Rows from block 10, named by matrix and row number. Rows with one number belong to one neuron. Each number is 128 + 32 x the weight over its row's rms, rounded and kept within 0 to 255. All counts start at 0. Numbers have three digits each. After the name is the row's rms in percent of the matrix's.
# fc1: MLP up (model.blocks.10.mlp.fc1.weight, 768x256), inputs 208-255
# fc2: MLP down (model.blocks.10.mlp.fc2.weight, 256x768, transposed), outputs 208-255
fc1.521 085:136140206165082169150142104142111135187175153110139134154139161157164153109096091149185144171165153141132090077176106104175148146129123165156129
fc2.521 070:131117136126107122089166108141117116076115115135161192154126151124188124075175129084062069151126146164135120144128109159053161158114123125029090
fc1.522 084:137156142128173141113137089182176123192129135109126132041121086168089169078161128088130105092054136103119081146186136180123159108120111139111184
fc2.522 082:116070148119129156124105117145144168180165206134125134138112111124150155136109145132170133166169144146115181109145149120103160165134149110194085
fc1.523 145:119110185174133134148112132117089139124113076090165131158118142037136119116109120078127148205141192130126071103149115106112059094086138145157092
fc2.523 142:161208113077136161127131098155150138111062124111123105127156108094121115112117139202120103073136118102086170122124124122128147161163163120066099
fc1.524 082:160145156118126117164111168086124109124162157164140116233063137149168129167112185134178115114183138198132170091103122183092124147090106124167115
fc2.524 087:134070104119082163074132095219128098114124150152162160118146110153088123176124145135113149153097089134153101115139081101137124143091114137068089
fc1.525 087:087132145133107110107158067108109078118141126135155184118134114157102153127121104127171098102163145138127137118158175103166144141063153133104150
fc2.525 081:137135080121091114138154194098172103112111208136155115131104160157122176116114121132153150174108125141091092172121135166121165093171134116119125
fc1.526 073:145100105103164082095165119145133105140146184130156122166109131123111114126137186138158119065122114181120127125160088132111119173045125074189124
fc2.526 069:091144157144086189129097148110104098180128065096110198180162223129196071121114131144093062074133130098159127120143154107099175114124165154140106
fc1.527 092:185131101115120106139100080101164136090147118106097145119092137188114180160110092175105185075164114163117102131141102143134173151145101157175054
fc2.527 087:099099140163101080125092116169164158173169084159108143131136103081135141128131177122131161175164159124101146089086078136156160087086134110191179
fc1.528 155:077172150114131133128156174159039134161113133119184138102077111222141136092090095097115118133115180118137101131160157089153186084189132123077165
fc2.528 180:125098193116087093099154108135100121065157087139069135088082118055090091160142111129028150171076192101152110106079148078083134116147179145152096
fc1.529 118:132130185067104104143125176134109138121149191136089213179093114155134092142093130120164131102175178129123078106143149105131126161107139152142093
fc2.529 123:099126147114107132134138100176136161145147098139153106106139150134115130129064188106077119122160104157111128130154064114151129153101076126141168
fc1.530 097:158116133121098175135141128156124170180129124177117113132090161119124148142118149177124150066134136203100162143146181142081154152169126139083130
fc2.530 109:150117123138133107124095144097092154093087154126162118113140134173137164116146123110148070106132094127131102126145145144151123101105082104188119
fc1.531 107:106159145106106111103085152117136199145111141138098131129169160138187137086109136159182084110111196136113139139065108180154218147071059119175097
fc2.531 105:180144119136149114137111145114073136064128103125103095093127115196087121159130194121104169111209119144094134138124124045099143175197134139101157
fc1.532 084:130114044129143097129149104153088180112148210144157098116124107122124157138106117135143127106112141135069121155097109132120144065160130110170125
fc2.532 083:140116120156083125100171069149138143138138046090135126092133154137155143127146071105106183092157116065118110070191087100178068140103063167189165
fc1.533 140:089098124081170128074124092157112125194123127148098125102140145085129107164184115113144159149147124171146102143151102147172086093097101056209116
fc2.533 127:167133107115129071174089152144116164100145115114132167118145131088111123137140139123155193113126119092081140126100152068117115098171173162121127
fc1.534 121:149086231161135136124139099209136171118149116076114151148146127142116131107147170111095106140171138151103103118164135143121105179062149134155119
fc2.534 118:110168131122114146119119128078111116151117130140135106110125128124163084146107108073140121159118181117140108123178119144110167150155085097092113
fc1.535 073:164145146066092141116220132075158097150165154122133089148142086123149122146091145149155083110161106147136152146215095105127155113101108123149142
fc2.535 070:151156117137041159125174096177095129135063154122083139128146193180148119120135169129153094085042127101131131107091175135106163178093081127093117
fc1.536 131:061130103105123170148111120152174127113149106122145151057070189132117117110158146105112133099058145116108150103121126117183113063193159158110181
fc2.536 111:137169146178164095127081102120150140170145163125135117164183096106139145129120132139188100128161114144136148151125149068105147152135125174108102
fc1.537 086:141127139102066118107114063142194137159099119114135168166130100137117142208161130137134111113116073098053145159127083143117104139064094179129101
fc2.537 094:112106093155161170157101135101090146130175173148154106161073145085151099096079161134134123140188112083205104094149141100139108177161129130138165
fc1.538 095:133123143143163128148150101106141148068146117100129146159192130124132077123175135079129098134130098162158138205125119127141080109125147092128137
fc2.538 101:144139165150080137117149131113051127104153104131156098130103147190128140118140089054157051123111204115132104124110154145099190133104111139143144
fc1.539 092:128134146161108132100139126170161125117074107156138182150119140113170173126145109083109112153107117114068115063126109139133104093092107141093132
fc2.539 099:089152106101112165122089137127131126157145194209140104094155099072178113152091161139172098183118085086124139139146159102094088175129210166139124
fc1.540 092:134102126177200066091117120076069148083097148116070176132171132173089128119119148133091086183070188128183102122162137067127147128152114100166184
fc2.540 089:138171143164163094114125108114094102128118123105157100106137127243129141116144131051142132147122144173151134158121107156130068118093092120117129
fc1.541 083:143143084102100097104093184120198077161109140161104114123152137159158158165122155063142130145193126134121152127111199157160055125096112153134173
fc2.541 077:108103065150126113171117187131137198132124165117139158141108135207123172110156119159215118121092114127106171137087163119140126147189144161111122
fc1.542 124:180094156154044163104133104153111117131115151155165121152162182171154171169104120148196112134166112104062199069091156078170097175202057132100139
fc2.542 127:157091166137156172087182152172086092140119081182142122118127098168090096130144132126084115156092188160114145182140064078091099090103138098120084
fc1.543 097:139085124121116142102100078176160105161126170105105180055144095151124171153180099219142140079095128127075153118124112142196118072158134137104120
fc2.543 088:147135075125107148200099090096163120155141177142137107125112194154110162097117189149204121182158129153118138093142186164149195113084146171129153
fc1.544 093:153138129083118119079128071120104175049151125078116161143127083135116091130151205154128108118106096117152144103095173083130119079141133144130097
fc2.544 107:105101076125074137166103117163156137106149094133132095146158133131147141155107075050145120110137116121148138115103105149143139150151140068177134
fc1.545 094:113113198136197156155127062094161129182126080130149109126119121105114104100134122080058094153133119064134161133142130205174090171106047162128086
fc2.545 096:122099097132144117096078086096165104072105116188136133146132105107167128108137153107066123137137115128127123095095157102107142145120113132129198
fc1.546 096:206110133164168117112082167076091112056111105073133058141166123099139086197155100097121120149145138092137161136083142114173178132165147131151125
fc2.546 106:140138096085105149096189068146206167129115150098077125083128159162083163087145131139094132112130161155072169099175161199118121113121113150098121
fc1.547 089:096149120138107162182126088112107179171146121161154065142148114166166133126036128177094055087124133114134127130099098105072145170094098104141126
fc2.547 081:157118141142129123116138115178097095100092081102128179120156160185090130123163129136126104148106108184128150115090134114171118114132115091116153
fc1.548 094:150181111145108231169132122149131156128108169114151079164130051167155111097138170174139102097204132158106114151155143140108131201091104107164115
fc2.548 087:132037166127097134114163093138092120091123096164080119089129166160136109164146077061104106122124149144156083073073093131177108132088105129133136
fc1.549 126:098175143177105108125129100110125107174138114086138135070148211110164167110130144122104086091165130138093130152147087123112134142132136191088196
fc2.549 106:146092101125145143134153051144097113093117125116153116154187140175146129142148091102120096118117144139151148124143163137114145181118050108123084
fc1.550 105:132167155169171098151093124106114151178141073085201131164135160119116133111153124117108119160076162131130178128089166127153163135133076108131135
fc2.550 137:190151123143142145094090138171133167102115130156142079123115101183104087109146185154135116110115137100088143151097056061095119121110090148063139
fc1.551 077:119147115152097234167094094150200120123082135087125168148122088146125167138179137086130109066119121115102109156149127137126130139080107107074131
fc2.551 075:097078147121170105157143126115116082163162107127145173138128117151138148104086133116116071165188152174166092160109148146154109139094130086129188
fc1.552 074:067140124084175125100155074144144120124122090168095139143093139144106095103110169133109083126068096142108147092128133179175142089147159119181101
fc2.552 071:164107159123149176063104160146149123165140131058204143093144127133166087159102151182152109159114150103129131143148160148136118189188115190098147
fc1.553 104:118154120194097192152152152194137167139117198121185102165180147190112117119103137169158141158150149114117153101168182095123132177117110085108166
fc2.553 098:135050149134140133114058065141120182112163078186064156122109051154132152124130092172085129112178111175160136126136085116085099139087174092176072
fc1.554 099:127044156124115151109098109148160148120130158151152079120123185155085159168156127129144133055145095136130171111073131130134111106107119091104147
fc2.554 125:142178133165128065098177111162056163133120084080136134191120132190149141140166106182138144091118171157124110158164084058115111118062133134141141
fc1.555 094:122097114118052069142132130129174153099087157148088143175077056024137089154100132169130155113114074174130226075136107149093117129127160151103145
fc2.555 104:117177079090170198139097130117171127169141170106211122120147186133139146088098147136155144093146091118102120159145138233160119124122102138066118
fc1.556 094:096143172173108122135095089106148141109130061111149122091169098147119162110065075085061131098124189132140129091138127111137151098100123166121142
fc2.556 099:143143073157145092138132133139103095034132097148153132147159133148119103147161088087147148134095113131120116114093169137153147119126111064086115
fc1.557 079:129117091109175095114136063088124163084097142144153147141136097162083114149139147140097118125123174105126166157105108039164186187122058091159130
fc2.557 067:132134156137100111163145160128145065162181129168119073103122141118107161097119117114069125151095173165134144103183104154126118111115209081047160
fc1.558 095:133168123158119100066128117114225110093088183089106118106168123045121058153121149119103104127130153117138156135152161105120152119135159131178103
fc2.558 101:132103130152200110123131130130138148201176140144130122111138151102191134145112132156151162147119054146104114186156083191162094202160116166110139
fc1.559 104:155155109092084102100157082121153081121072203105132169091108073123128169135114152140173067082095113153118167165100168105097137070128175179048123
fc2.559 093:125109148159161151167128139145165183136142104166152152138139132158122154102084146107190130126151118112047123159150128160151126180144085160108157
fc1.560 082:139079074184185128090123088098090121131195131153111072108140111117088084145181070109215153148130181108155156108148173089126086126114104124172102
fc2.560 094:137119134134114119193127129077142143126099101077095181136085210172189144129132128141128123101167096051122150096183154120184142141119102153177127
fc1.561 089:119135093173116076171140093137126056113173170151144107174134114141093052122068112088071151130149116087134047139184093151137091122146084145164084
fc2.561 085:186094163162122130098176186094142154200115075139148099095111115118147152148130098118168148104094131179090170093131169139155160098125115100153161
fc1.562 109:117104166126154051130120101173138055134111152129177180144117146106050113170135171131128143108102085181118141102174144125198144098148125116156163
fc2.562 139:138113209097121113091122138127111143131169099096128142161064113084112107150185131142060148155115217169135131121109112082112167129121175152141111
fc1.563 091:079161098159163097156182156118154133131153171053190122073138177115187160121118113132121074087201202087129105110137092184107133112128131151124138
fc2.563 072:167111100173134127099153152160123097093137085089126161133097085177155150095172077156127113193119097140150123119139135122077136159124093149122127
fc1.564 082:201110161135126122081154127161133162123088130133081152106092120148169162136218108110125151122086116137109104141154096148130115149133148108103162
fc2.564 071:110132069147172077162112114078109128137137151171177103069138127146118137120154147121132117133152135126175123110184087142099094072074100122154140
fc1.565 097:167086187149111081133108124121126104232139071160122137116089139083130144097168112093166136143121088142099108109141151173171166107175135160161078
fc2.565 088:168157175098152166127128118160145173170159110126106116102166117121106153161136105153089196128131092080129152135191148104161146141171090135144142
fc1.566 148:112133114135096097147140118111141131122110139088189124158155177168144141102116143140130055111161153167080147188141156142124157155113153130115156
fc2.566 150:120098151170108132121149118080060162141177114150113109149139124212115077120143128044088125170153149132195073103067150125106108095085165097154136
fc1.567 078:114196168135102135149129088143189178115140109181070104091172096101139137153132087102141183091109172129124081146126094160105131099092074105174109
fc2.567 080:123077140112151079131122123173134104148124124138157162135089169090121138112113115105153149135093101144093140117160100047160117157084164139078177
fc1.568 097:132106099162149169180189118102153098126240108124157100115148130162172143131137118115088114119170125127112068153161118151132113140079060096183118
fc2.568 098:108131106177131101115097110095099107110111130125114105111102187106178099068126177103094104129136173143164116061146107090132144088112085109134159
fc1.569 090:109104129123077101187095090085171074196119136105130118124124154135114124187170105107074098094161145173120136068076098135100149139136097114140123
fc2.569 084:081092077140157090110118137151081149150187148139103158141092130139121092079139145106151190153097090077151177091127156184162076156135116109169140
fc1.570 116:156128122046124159094159022208077120107145118081157172091187146121118152118168083119142128121087170131152171079133134134161106076107097126142108
fc2.570 144:090112162125120081095062184141121105162156094149105098139108119144150100157124138155115169151161119125094113120114114125113110144140157153174166
fc1.571 081:182157142169155131181095141134161106098154109187118086114147081126188143112131180102110099145092114151149110153121096132124132128101105078091148
fc2.571 078:140184172113120176107103115142154166187115170112133091181140139067135132176109121191103078057138085080104172085141117193118168151169123153169157
fc1.572 096:111222106184085178080169124166117127125066124154111101084145096114130137130099143166095069115090164152210135085135108112106138114119128133155061
fc2.572 099:114027126132137123145158163103146128150082194132133179131119114178138124147101074099126128129182106100156110143103086177164092089085199135162136
fc1.573 074:136183099070099175081160085152171183175116106090168119142186152127146098133159157114074109094129110046134076108080089158119163143202117162149132
fc2.573 081:107117100105068113117170190123169074170173148202098106183124143169154129187051128117158100147141146114166134133116084114068091136087159111132140
fc1.574 094:111131146162172119149127182148142167173083113091187096187108103102124101170128174103136096128109105127101108123158154132098227099129090153158147
fc2.574 094:188173100110138121144168143136162141155094171108149187131077145102063128133107165157153172131125084169075131107150103145176083117147085155112119
fc1.575 093:123181109116080165163126118063145105107139143124150103128104101131108106124172079149154115139160054076191142177091139217082150183145130141084097
fc2.575 102:120107142182082114130124117167121107154049120100107132076121149151109092084115101130120111116160180119120119073197096159138157154082088084141140
fc1.576 139:063162096135160071131153096078154071121144154106137133115196129159158128109157186098115055114106159190144099163154091128091134147103126096108166
fc2.576 144:136135124205149094130147111148068153097143058135181137162136167193119145097130049089108127162141132140158116116058178115175071097120119109143076
fc1.577 089:073163166115087156156146173103157099114144051095189143135129129116107111127107087118127130166135118117103137144143126132116113104200163076139180
fc2.577 087:165089112152132156111145156156145103151119139153086070097113098111106169110188113176151166153096090116096114126152114150115125113102121192151145
fc1.578 116:136109150087166163154104222103158104168153140116116123156053092140149066145146038200046135138162146072145101138140101096084134138166158109109134
fc2.578 124:143153126107145118180130090161132146203110117147088133086200137084154173128092115125208114152123114144078154140185150199162122158132049090127166
fc1.579 074:145070128141078104134164020167103126161185142139148122125150131124089162152100123107143115090129182112099102121117121154192125127046118090190150
fc2.579 071:105121140071083187106075124065200117161110135161151136185159129151174113105133064079081122144168036111138114163117129158129133126161156123159114
fc1.580 084:135121099075123150094095149128098090165142202157154146129155155113141103068137183156152171173130148118136133167104112129166098133200142172189158
fc2.580 085:205100150199089120143162118131182149066112049139042118147138153094059133116122098154125133132155093140103127105156114102090142122080122139138100
fc1.581 077:086097105109152104138106140145145057174111120153137085093095178118146100166166135095108108107102197083124125101112139091135149143089159133101168
fc2.581 075:122171114144183112107124152090095193122135068137039050147105098160133068092145158133140141135134072110115184070094105136118072115120130153126128
fc1.582 090:103118120114183090157162087109059147156167159127092134177139084137101115104143150131167060113113099129084142121140128153141108148133075139138115
fc2.582 081:130107120124109136122144096094144138156123068116130148137083121092172111167141096162095207114162137141106108120116163134116188100119124116126124
fc1.583 086:087139095162139125136121098156143130115172132095140184108068133115130113081082120058139095122145082188114086067122130159064181149102129138192078
fc2.583 084:065152187133060166103126126144131133124092188125131139214152162180115096108081167131140144149154121164059140138120131117121178143163093148102153
fc1.584 081:149137140084122077149103144112166071121142116133192166192065141116129106071087083144143128142130126163136078119147137105078055196146123122136193
fc2.584 084:081169169110039134143117150152126133149125086114101113083181183131083090174102132128100140121138142122134156076121108121096192178126092145170132
fc1.585 093:133098092115105145131134132126126119150166115133137181120094134082133078105091152143066174144105153139140096162080132144136066086124106181141173
fc2.585 085:149037152109103179128109117213231134173127129163171135119110111062115166138116080136188129118092109155112148163142138177177116154144115111161110
fc1.586 102:150096160134164122127143121149232199079151157051127142132179110157120187197104144104130104162188114108124119128172054076149106155115092112151105
fc2.586 092:087100127140125110146188105125138106103073085163144123182078134144094071046112140149060136143100159116107143110147159156158109140105148149149198
fc1.587 121:131157194112154100152116145130143140130190161130110119171137143145117149150114090148094114122178189134158103182127113098132091115147153122182153
fc2.587 118:155135109128107170116139106173091112141106114165160130119116109150105154126181152106078158142085122057136131125078093113158120114122177119104139
fc1.588 089:126166071091101116162075115074135132109083136171150164178121080185098140113167140147120165140142140102119138131140135085090128136147129106090098
fc2.588 089:146104120132099160134124119135162081172112176153104169095127119106130115090175121153126090100122144141123089135143152189133181166139164136146201
fc1.589 072:165125087063093088122104094159177164143180133110111177127135164118146137055164099169138142109091133170110106157110152131136185144135064131144155
fc2.589 066:127106096118108088105094076139119145053102102172112076112168098135106098161109228057150065106144127083079139102113103133097100133102141167100102
fc1.590 075:106131139132109045099104103147100119127190133098135152150098153125123081152103132166157158060108147176122130124112157116110069085120155186168136
fc2.590 070:181149114170115135158145150127158121130133121043197099151145088106104140082145154101172104166117132175063123101146099099105140115146128153072163
fc1.591 089:130105123186138081154196102088203135135164124107154091064200167136118172122107124131082146134106160145140099164144145144171155115124088138141141
fc2.591 075:120154167101125123113150107077107051131127135130100139150100147100168121075145170099073204149124141169132089156181129162117108183163115121155129
fc1.592 097:146126095145190142105172089156154126130203152159112125099131149119114162137176181108108204115066092103149090190165105115161129126097126147138103
fc2.592 110:104125170127144076186139089090109121113090073159084120112128132043117104107124186117132109113147147124115156122122118092124119170099201163131168
fc1.593 089:134106134134126181213119079134070154114082163109202176114152123125068128080154184159140067146170092173136161183159131143132162144100127143129156
fc2.593 079:112148141116075116095090147124095100118113102125125157127146152142204065185166069129102152141134186110192114067111097108158138149148126140119104
fc1.594 095:133148115171096152194070192096101123139174110092125101136155102120147116136161149115140097111136168168166148223133157100093151160078120110110116
fc2.594 106:159076115145091185070156093143180121105148086165126144125150138117099166153130104162077163156073107124090118085143077117103131111115086117105083
fc1.595 073:159122158127157112180149073135136124094119139070053160138074103133099116150158123095163044092140106158093121099143066144149138147157106156198130
fc2.595 063:135107131112113118106113182141078096172089098146138144145172155167153151147097130152158107120153139134160112108133145094112126140143094121097105
fc1.596 072:141164167162105205167080144148137122151080158127159115162148070126136138116107166142138147095109110120103126110205159079122134121107123137111130
fc2.596 083:092114097138090087143078137092079092027138118151165127139105085153112121072068080173108119129135124131138097116115063114132139114178117108116093
fc1.597 107:124107151075125089146072165121151121095147134119103143097075123120160143105129097164129122102141121140156121111088137115086102122091117148113042
fc2.597 125:108108142132052151152144069143089136138162083164106107109119197066098132153133128122092119139116227146112117124147115154165159127082153117143159
fc1.598 088:121100099090118132090112151148150128157112115112123098131090124158145121164142118150160140099102137073109085113101108125114087111127128146119085
fc2.598 073:176062105165145157182154123088183142109189152138118077100075163142115167092104136125213161159162096118070086120125194155118146119137127098132114
fc1.599 102:143128126121170150105166077166058130128117094132120123135105091134104105119117192101109192075066083116164142122129132098157112104126140049155161
fc2.599 099:138149078082091148091081207143182121114109182157159129121125105086150159157167130156125182118111174125121087194116127148156161088166131138072110
fc1.600 112:129214148157128140155164136103132115154025184065151149133107182209121153044159150142147082139089117134120140158134141143092121116148184136091197
fc2.600 113:163097125194132128136108119131159145152180111102086138121142102138113151163162106086166102144137085135164132140085160093126151134114153116180103
fc1.601 090:105130116150190181205146149089114187067106112113184122117138193100078151085097173110122144126090165195153107097138111147147151113109139114114165
fc2.601 084:124145111076133127026123125174150117094100120164132122131090120080156133176076119117144137121098099108125089103147105093143148140183111164153105
fc1.602 122:155088062142156165139167069151177130099155146152084100069124129160120133159130127112146144064153127115169138125130134118143161128125079116155124
fc2.602 123:057144154108147070101119158161101077134150094182118117150084167109112169106155120112112146169119103177108142124153122128133137164110120116170163
fc1.603 077:139156107150096176201117050149100150100130099120125097160134085059153174107150180130109091068189051181094165171169146182124152129096082057161114
fc2.603 085:106118166146114132111171132109111117147087098118119127151127158086171149086124099101114068174192172139140133110104108173079095127056148120086147
fc1.604 100:117150113135124129100159124107151135134125194078163172127176115131182073106133191118201101103083176108145152165162097184115128121125122138134130
fc2.604 101:166089143192109076146137158131059159099124089150131113161149130196069128173080123105156119107158106129113125163059149047093113149134169115070097
fc1.605 092:123153089158149171111074130089137128086134188109113098127120154155085092131116112122130140145047141071173108091107103085164107143130115105101109
fc2.605 095:163105140134119139079108081161164108132092155129141158115131120244177163095156147145127088134115134165165082155106120160092130114114150144067193
fc1.606 080:152146139100154106160101123102147100122124122063143184115141126141109127145094092121108191118077154108092071156184134167139107065194123186125097
fc2.606 087:116110184129154157149189167099164098185091178145144106048100098063100162124128118123083156109088080156081138124140147162117170142139126133162177
fc1.607 108:138182084078109087150116152093155150108098150125109091177112074208123135126190122091130067091106094123086106167144108173162119159164053131128148
fc2.607 119:135071112153075110160149098119094102077189068136098171080079156133129115167147119085107097108102135114144114083145105153151151143092137108116100
fc1.608 119:105129103146146118136145142122157141169138150113102134105099175159104143139129146094141069179076127092102131122165139119140147053182118168131120
fc2.608 108:130129146155134176102131161145096136138129097127150131134146126093120129149154151152115176102129122151164155111178110120053140157128150137137172
fc1.609 105:111112186091193151059152121217088091125120100094148100111094114119105136150098146131156129189113149170169149038154167111175073066091148100151158
fc2.609 114:132107118149115159186095150127139182121090145184109151119164083051084115130162090143106158076158120090125138138082078085089127162142146128106162
fc1.610 119:198105100145137166059095105186116116091147118157127094142113137097074106138125154109107114126103162103162161104126147091120119101159090106164166
fc2.610 129:099125134164132137141139134162187180165099138165096166158166092133085155101120113097048150150122175175074152135138030117166099151128151122139144
fc1.611 114:166087162129075195101136173140113112151132114165147150138137140144115199133139159130121161141099118096137223131134105084182170114183138132117182
fc2.611 105:139158073154188094169125093166086112090101140141091123114128123196099090132147135160111128114143144141121122144123074114204103121077155152119138
fc1.612 134:104181089165113170108104083109085128123068076131077112148171176158178125106176116126131084091180133142098100123074146174171113166130124109109122
fc2.612 125:166105097161192083081123099176129109075125117114167100040120119174126155093094082099136127097095107124148109145098120108190076134132051161128180
fc1.613 084:081085117135160116158123121079075135137058091097160127075121182096149174150143161117163077113076186135169153121106094102115148198114163107167181
fc2.613 074:122152117162071068158159116155084130066119046157090137154190168184128109140120067085041131160113156118165059081082125123128089108104159104093080
fc1.614 114:156102184153109183104085115146167181096090122170118192175119130157050089162159106106112156140056153129103136097134099163146093155132127180103083
fc2.614 137:090103059165129198115133115118159104190147224124177155123115153096189126075088109095182103141104143121143095143127195140137164110125083145145183
fc1.615 090:162135164104078180174191148069157107095172150128113169114114157190135052126153142130156163126103075166124161105147176077190123123094137123099110
fc2.615 098:139060127113101163108170101157161136140110066102092110131090135090161122115179162131091070159088150120124098123100161159083133117074158129137143
fc1.616 108:132148092136118126151119177140158184128124109110086175141114144138146121120042131138141176161118099151119121065101169089154133162165093138127149
fc2.616 106:171125138134166152133183128132186133159130160139147143111119082048099146157146134176102184109135098152043144174132158114136131097171158150100097
fc1.617 084:154096102128145150126106114148143118120142132142140111102113145102122151129115169084099132127125101121131190122111117080122187076163154115142106
fc2.617 077:136124181150134143125129171163117145162119148090129130186156110170141124153134124194151123146084178164092082157144121103089161149112158150128177
fc1.618 086:157170201141157121127136071100109158097101075195141169127105156172157157051154146138139079107091144111121132157176160106077137162127116163201150
fc2.618 087:108113102118130097149057096158119074113103114105086133139124139182122130145093047088130136132142077170124142069083112099203133129138126099079067
fc1.619 094:080133049118153102136131130126079072136115095103163133087106111124146109099089167106164061096118136166156133146159115106132114173105101067169122
fc2.619 096:085115070163131119122142092112145172099165059094158085142136193222146097142127104082133178146091129146100097123093173104130112126105137092085079
fc1.620 103:125161121175103092139180079084171155187193167107189119180119177112159201108140138116157053134162086140093199149111126138072117118104116131094160
fc2.620 104:125083193184115148140108128136074169114150099151138121110112165168094063154156141143140054154180185103140089121114094077107104166076132145130124
fc1.621 104:088166114081127129169096156105089166214188178127178096189151118173110110118079176115197089112135160116155179141117088087085167108126105129160192
fc2.621 113:182127077121071210078130156178135155090068152097148132168113125125129112106116125192145113100144103076110128160116114097121086177136119163098104
fc1.622 137:107137158176117142160058198107050117114137102135176097140153163131134062080079113106151115172210133138093110167121160116105113185184113123118146
fc2.622 132:139077084102095135134128121141178159121154091184044084085127119130111174176125129132110175154107104134162113100141119089174132104109107170180111
fc1.623 129:137074136103129144072085100097144135121125165162137127175141109152088078126149093174104139094045129100151125100110135179121177112158112145092077
fc2.623 107:100135177143133157128125143132141130219152163103173138150136161194158132115147079159147075099133127122081152145127085079102129121097138139125169
fc1.624 094:172152123179110099175097180068145128074158067099109154160145115127103112185102105078074128144128180141124113089084123136128170107117073125119083
fc2.624 093:045165152132134110132110170124130101139079137086115179048103158167155131054138112108170180139128122200105131137138113213104074097137133139138141
fc1.625 114:171119142147106192179067119097133143156084120170129119166137099133121109138114100171184071176102150070068131102144104145124123186136121157169105
fc2.625 113:115152133139144197131076081167162103195057230125145137140104111189163091125119153128169069084069124147111136109122125135089194135143107112091165
fc1.626 083:116156135117085160088112129113127090125114116143112109096154151127153181121168139145155086111157126149118151122151178172112114146082153105085132
fc2.626 082:083126153130131109140094156152089113133087106129190198126081130227116116143116069138122138122107108100158106138096072116185078134132156143158133
fc1.627 158:123153155138069170145112111139120161160158129098200112124158169143129125146132114119144164114136166085089136117120113134157099107151102132127125
fc2.627 140:145069110175107168165074171142108073119120167117159102167126125221184092084123115104145090120141149123159143153114179140113134124126158081166113
fc1.628 086:113174129075108116125138153137145118130065089141191167124107148133109106116144177125072146110021104108069087114152076110122168094095152109180067
fc2.628 074:103066131126095082160078174071157100157112125117184181143106126108115139115174114120141196123169106110053147138089122094085126118167125173125155
fc1.629 079:122125126170164130159134060147106141144160099126170080123176149069130075112174178163116064105121182157117149090145125194067125144073128110161168
fc2.629 077:149081167127140132111164096142115148129082095098138099099154155133133112080140116089084118119134171149133110100216177174165141107084116105113108
fc1.630 072:160130102108062127120146118202111135128143115113169181099043120057135092116111129125167138153135152166108126110135153126086158084127132119096154
fc2.630 069:091170183135163089137131174082116089125176150127101074152136068103103106158122137084185140128133136117094120120103085136159215154128183108174077
fc1.631 080:129148107130159097118139157096175079088152165081138153118088142085131156163098060098181117128129147082112123149150147124119070123145162148072143
fc2.631 089:140170034171145117140143133174122179147129095093172066142157122230141144118143168110170158128123100109090111146122103184108138122126108137092132
fc1.632 082:173145146079071110087142179129139147111126180083150138105106158124139067117054146138111111051086202128087207091194138152096136139161115141201149
fc2.632 082:176092076123143131139137133155202143114179124143019174121121072116161166115144123162150175095148086150156092121133178083158144178127102133097100
fc1.633 104:168164157100099184105153186118093168129091114116099150124149120155180121146141159142141095144117142132110121067098140082139122157123127104118112
fc2.633 118:082105081175125072179110080131166116103149138171064118135109079110081149121095080089151151155166136144149078150118146093176073139136142134159115
fc1.634 105:111122093104089165077062119140103109131096116132138121123153113174111134117149111081175087039111121152095104110057194140148140147095132137111072
fc2.634 097:127073105171095124145101125157127176128136152088070097161098170213140128166123158121221133168158087072162121106093106094114069182112125113158126
fc1.635 093:210092180108137121089148225109136153103144137093092131153096079081085136071119145160175088117104091107163115124087109113105146116103198154061084
fc2.635 093:116112079146164134169130145069133088112168145106135134120181136112099087125092113115157160120180095113129125148173161167145107128134137096145110
fc1.636 102:156141113166123142082154071163122117086160136117185161141101108143036128092180137123084175056094098184134094128160161132112113109111103079146057
fc2.636 096:090148112059073121133109175199091099087103110106129105135126113134162091119102122132160158167116142099108067140070148110177115106084112085202102
fc1.637 099:141154135154127172083096124092219114071157139206099189136122074100099186181180163138126153146106148108167112148107122049073198137207154117140133
fc2.637 115:112137071153192120100155120109160130189127178085164162093122158150152150102101173110166128111154040127120135154176126189173070121128082111115126
fc1.638 097:093104109107104174127168110115105060133128140153215176125153153155102105162148098086087128115151126077159113127123118160145137103097134123116076
fc2.638 091:109134109149153193100086115120133132170106152201115100146167113100098120093088099096092101142092084088107191071083108024153127145125129077130153
fc1.639 125:190146192132114138105176099116124113088113133101132174142113098087089102136097159175177124085118144095034123093148103139164154131129056148174098
fc2.639 144:102124171122081118181139122130146130102116061139103160146149150080130072070137132159094114096106180147137106057084146195161137176106147073129121
fc1.640 129:089141092154129093114119095139130116088155126066170146105136124114149115124135171128118155062174158167113115160111169089102161063096127135126133
fc2.640 137:133152136102098098143144121144088151125119088073129090108160170229150084138120113050144126128113156183141136134103159168163161151106133099124173
fc1.641 094:125124137188161122180015123148095067079119120122168104159130108099071099091110139081119123110131168142138099175138127131170152145119104158140091
fc2.641 086:190141145097059162127116142123186157101114151128141104135155143182140105188176112138116158134113124149087124093095158157165162072135134157128095
fc1.642 114:155173150117116135107163178131048130104101100112181107194186122165169088137079164156129097156132164115142091097100098090089105138156169165085178
fc2.642 111:101114092139134123128120124140215125181137137126117125091077081142092130139097107119157128126101069129109122152064079107152141111181138124185105
fc1.643 128:133117102098127163125131089140162157146119141157131114139141096092126134123148175126081113083123100129081123121155150128088158117123119134111080
fc2.643 133:173093078105167084105117112158113127139152093148181150111109151100131146122111115084094224116114081089115109147105136142227078140155091164098094
fc1.644 095:147085098158142105162118167137162125087095138098074164123129103114138169117136170144144123123159161156120217133112255110140153146117168121111091
fc2.644 091:136113152133088153084171142096180113159153142102130121089112177175145137163147137100127119143123096164121054184151074197111156138139102182156102
fc1.645 083:193106136110139175164160071132198136083164111108121126133170094113100175119159118119138175110181132144138114164116120107123141110083140095155158
fc2.645 080:132126163078106121124100107131109158157125125121082148163138187031171119143071134129109101135154131119160132094096115109165106143103102152129171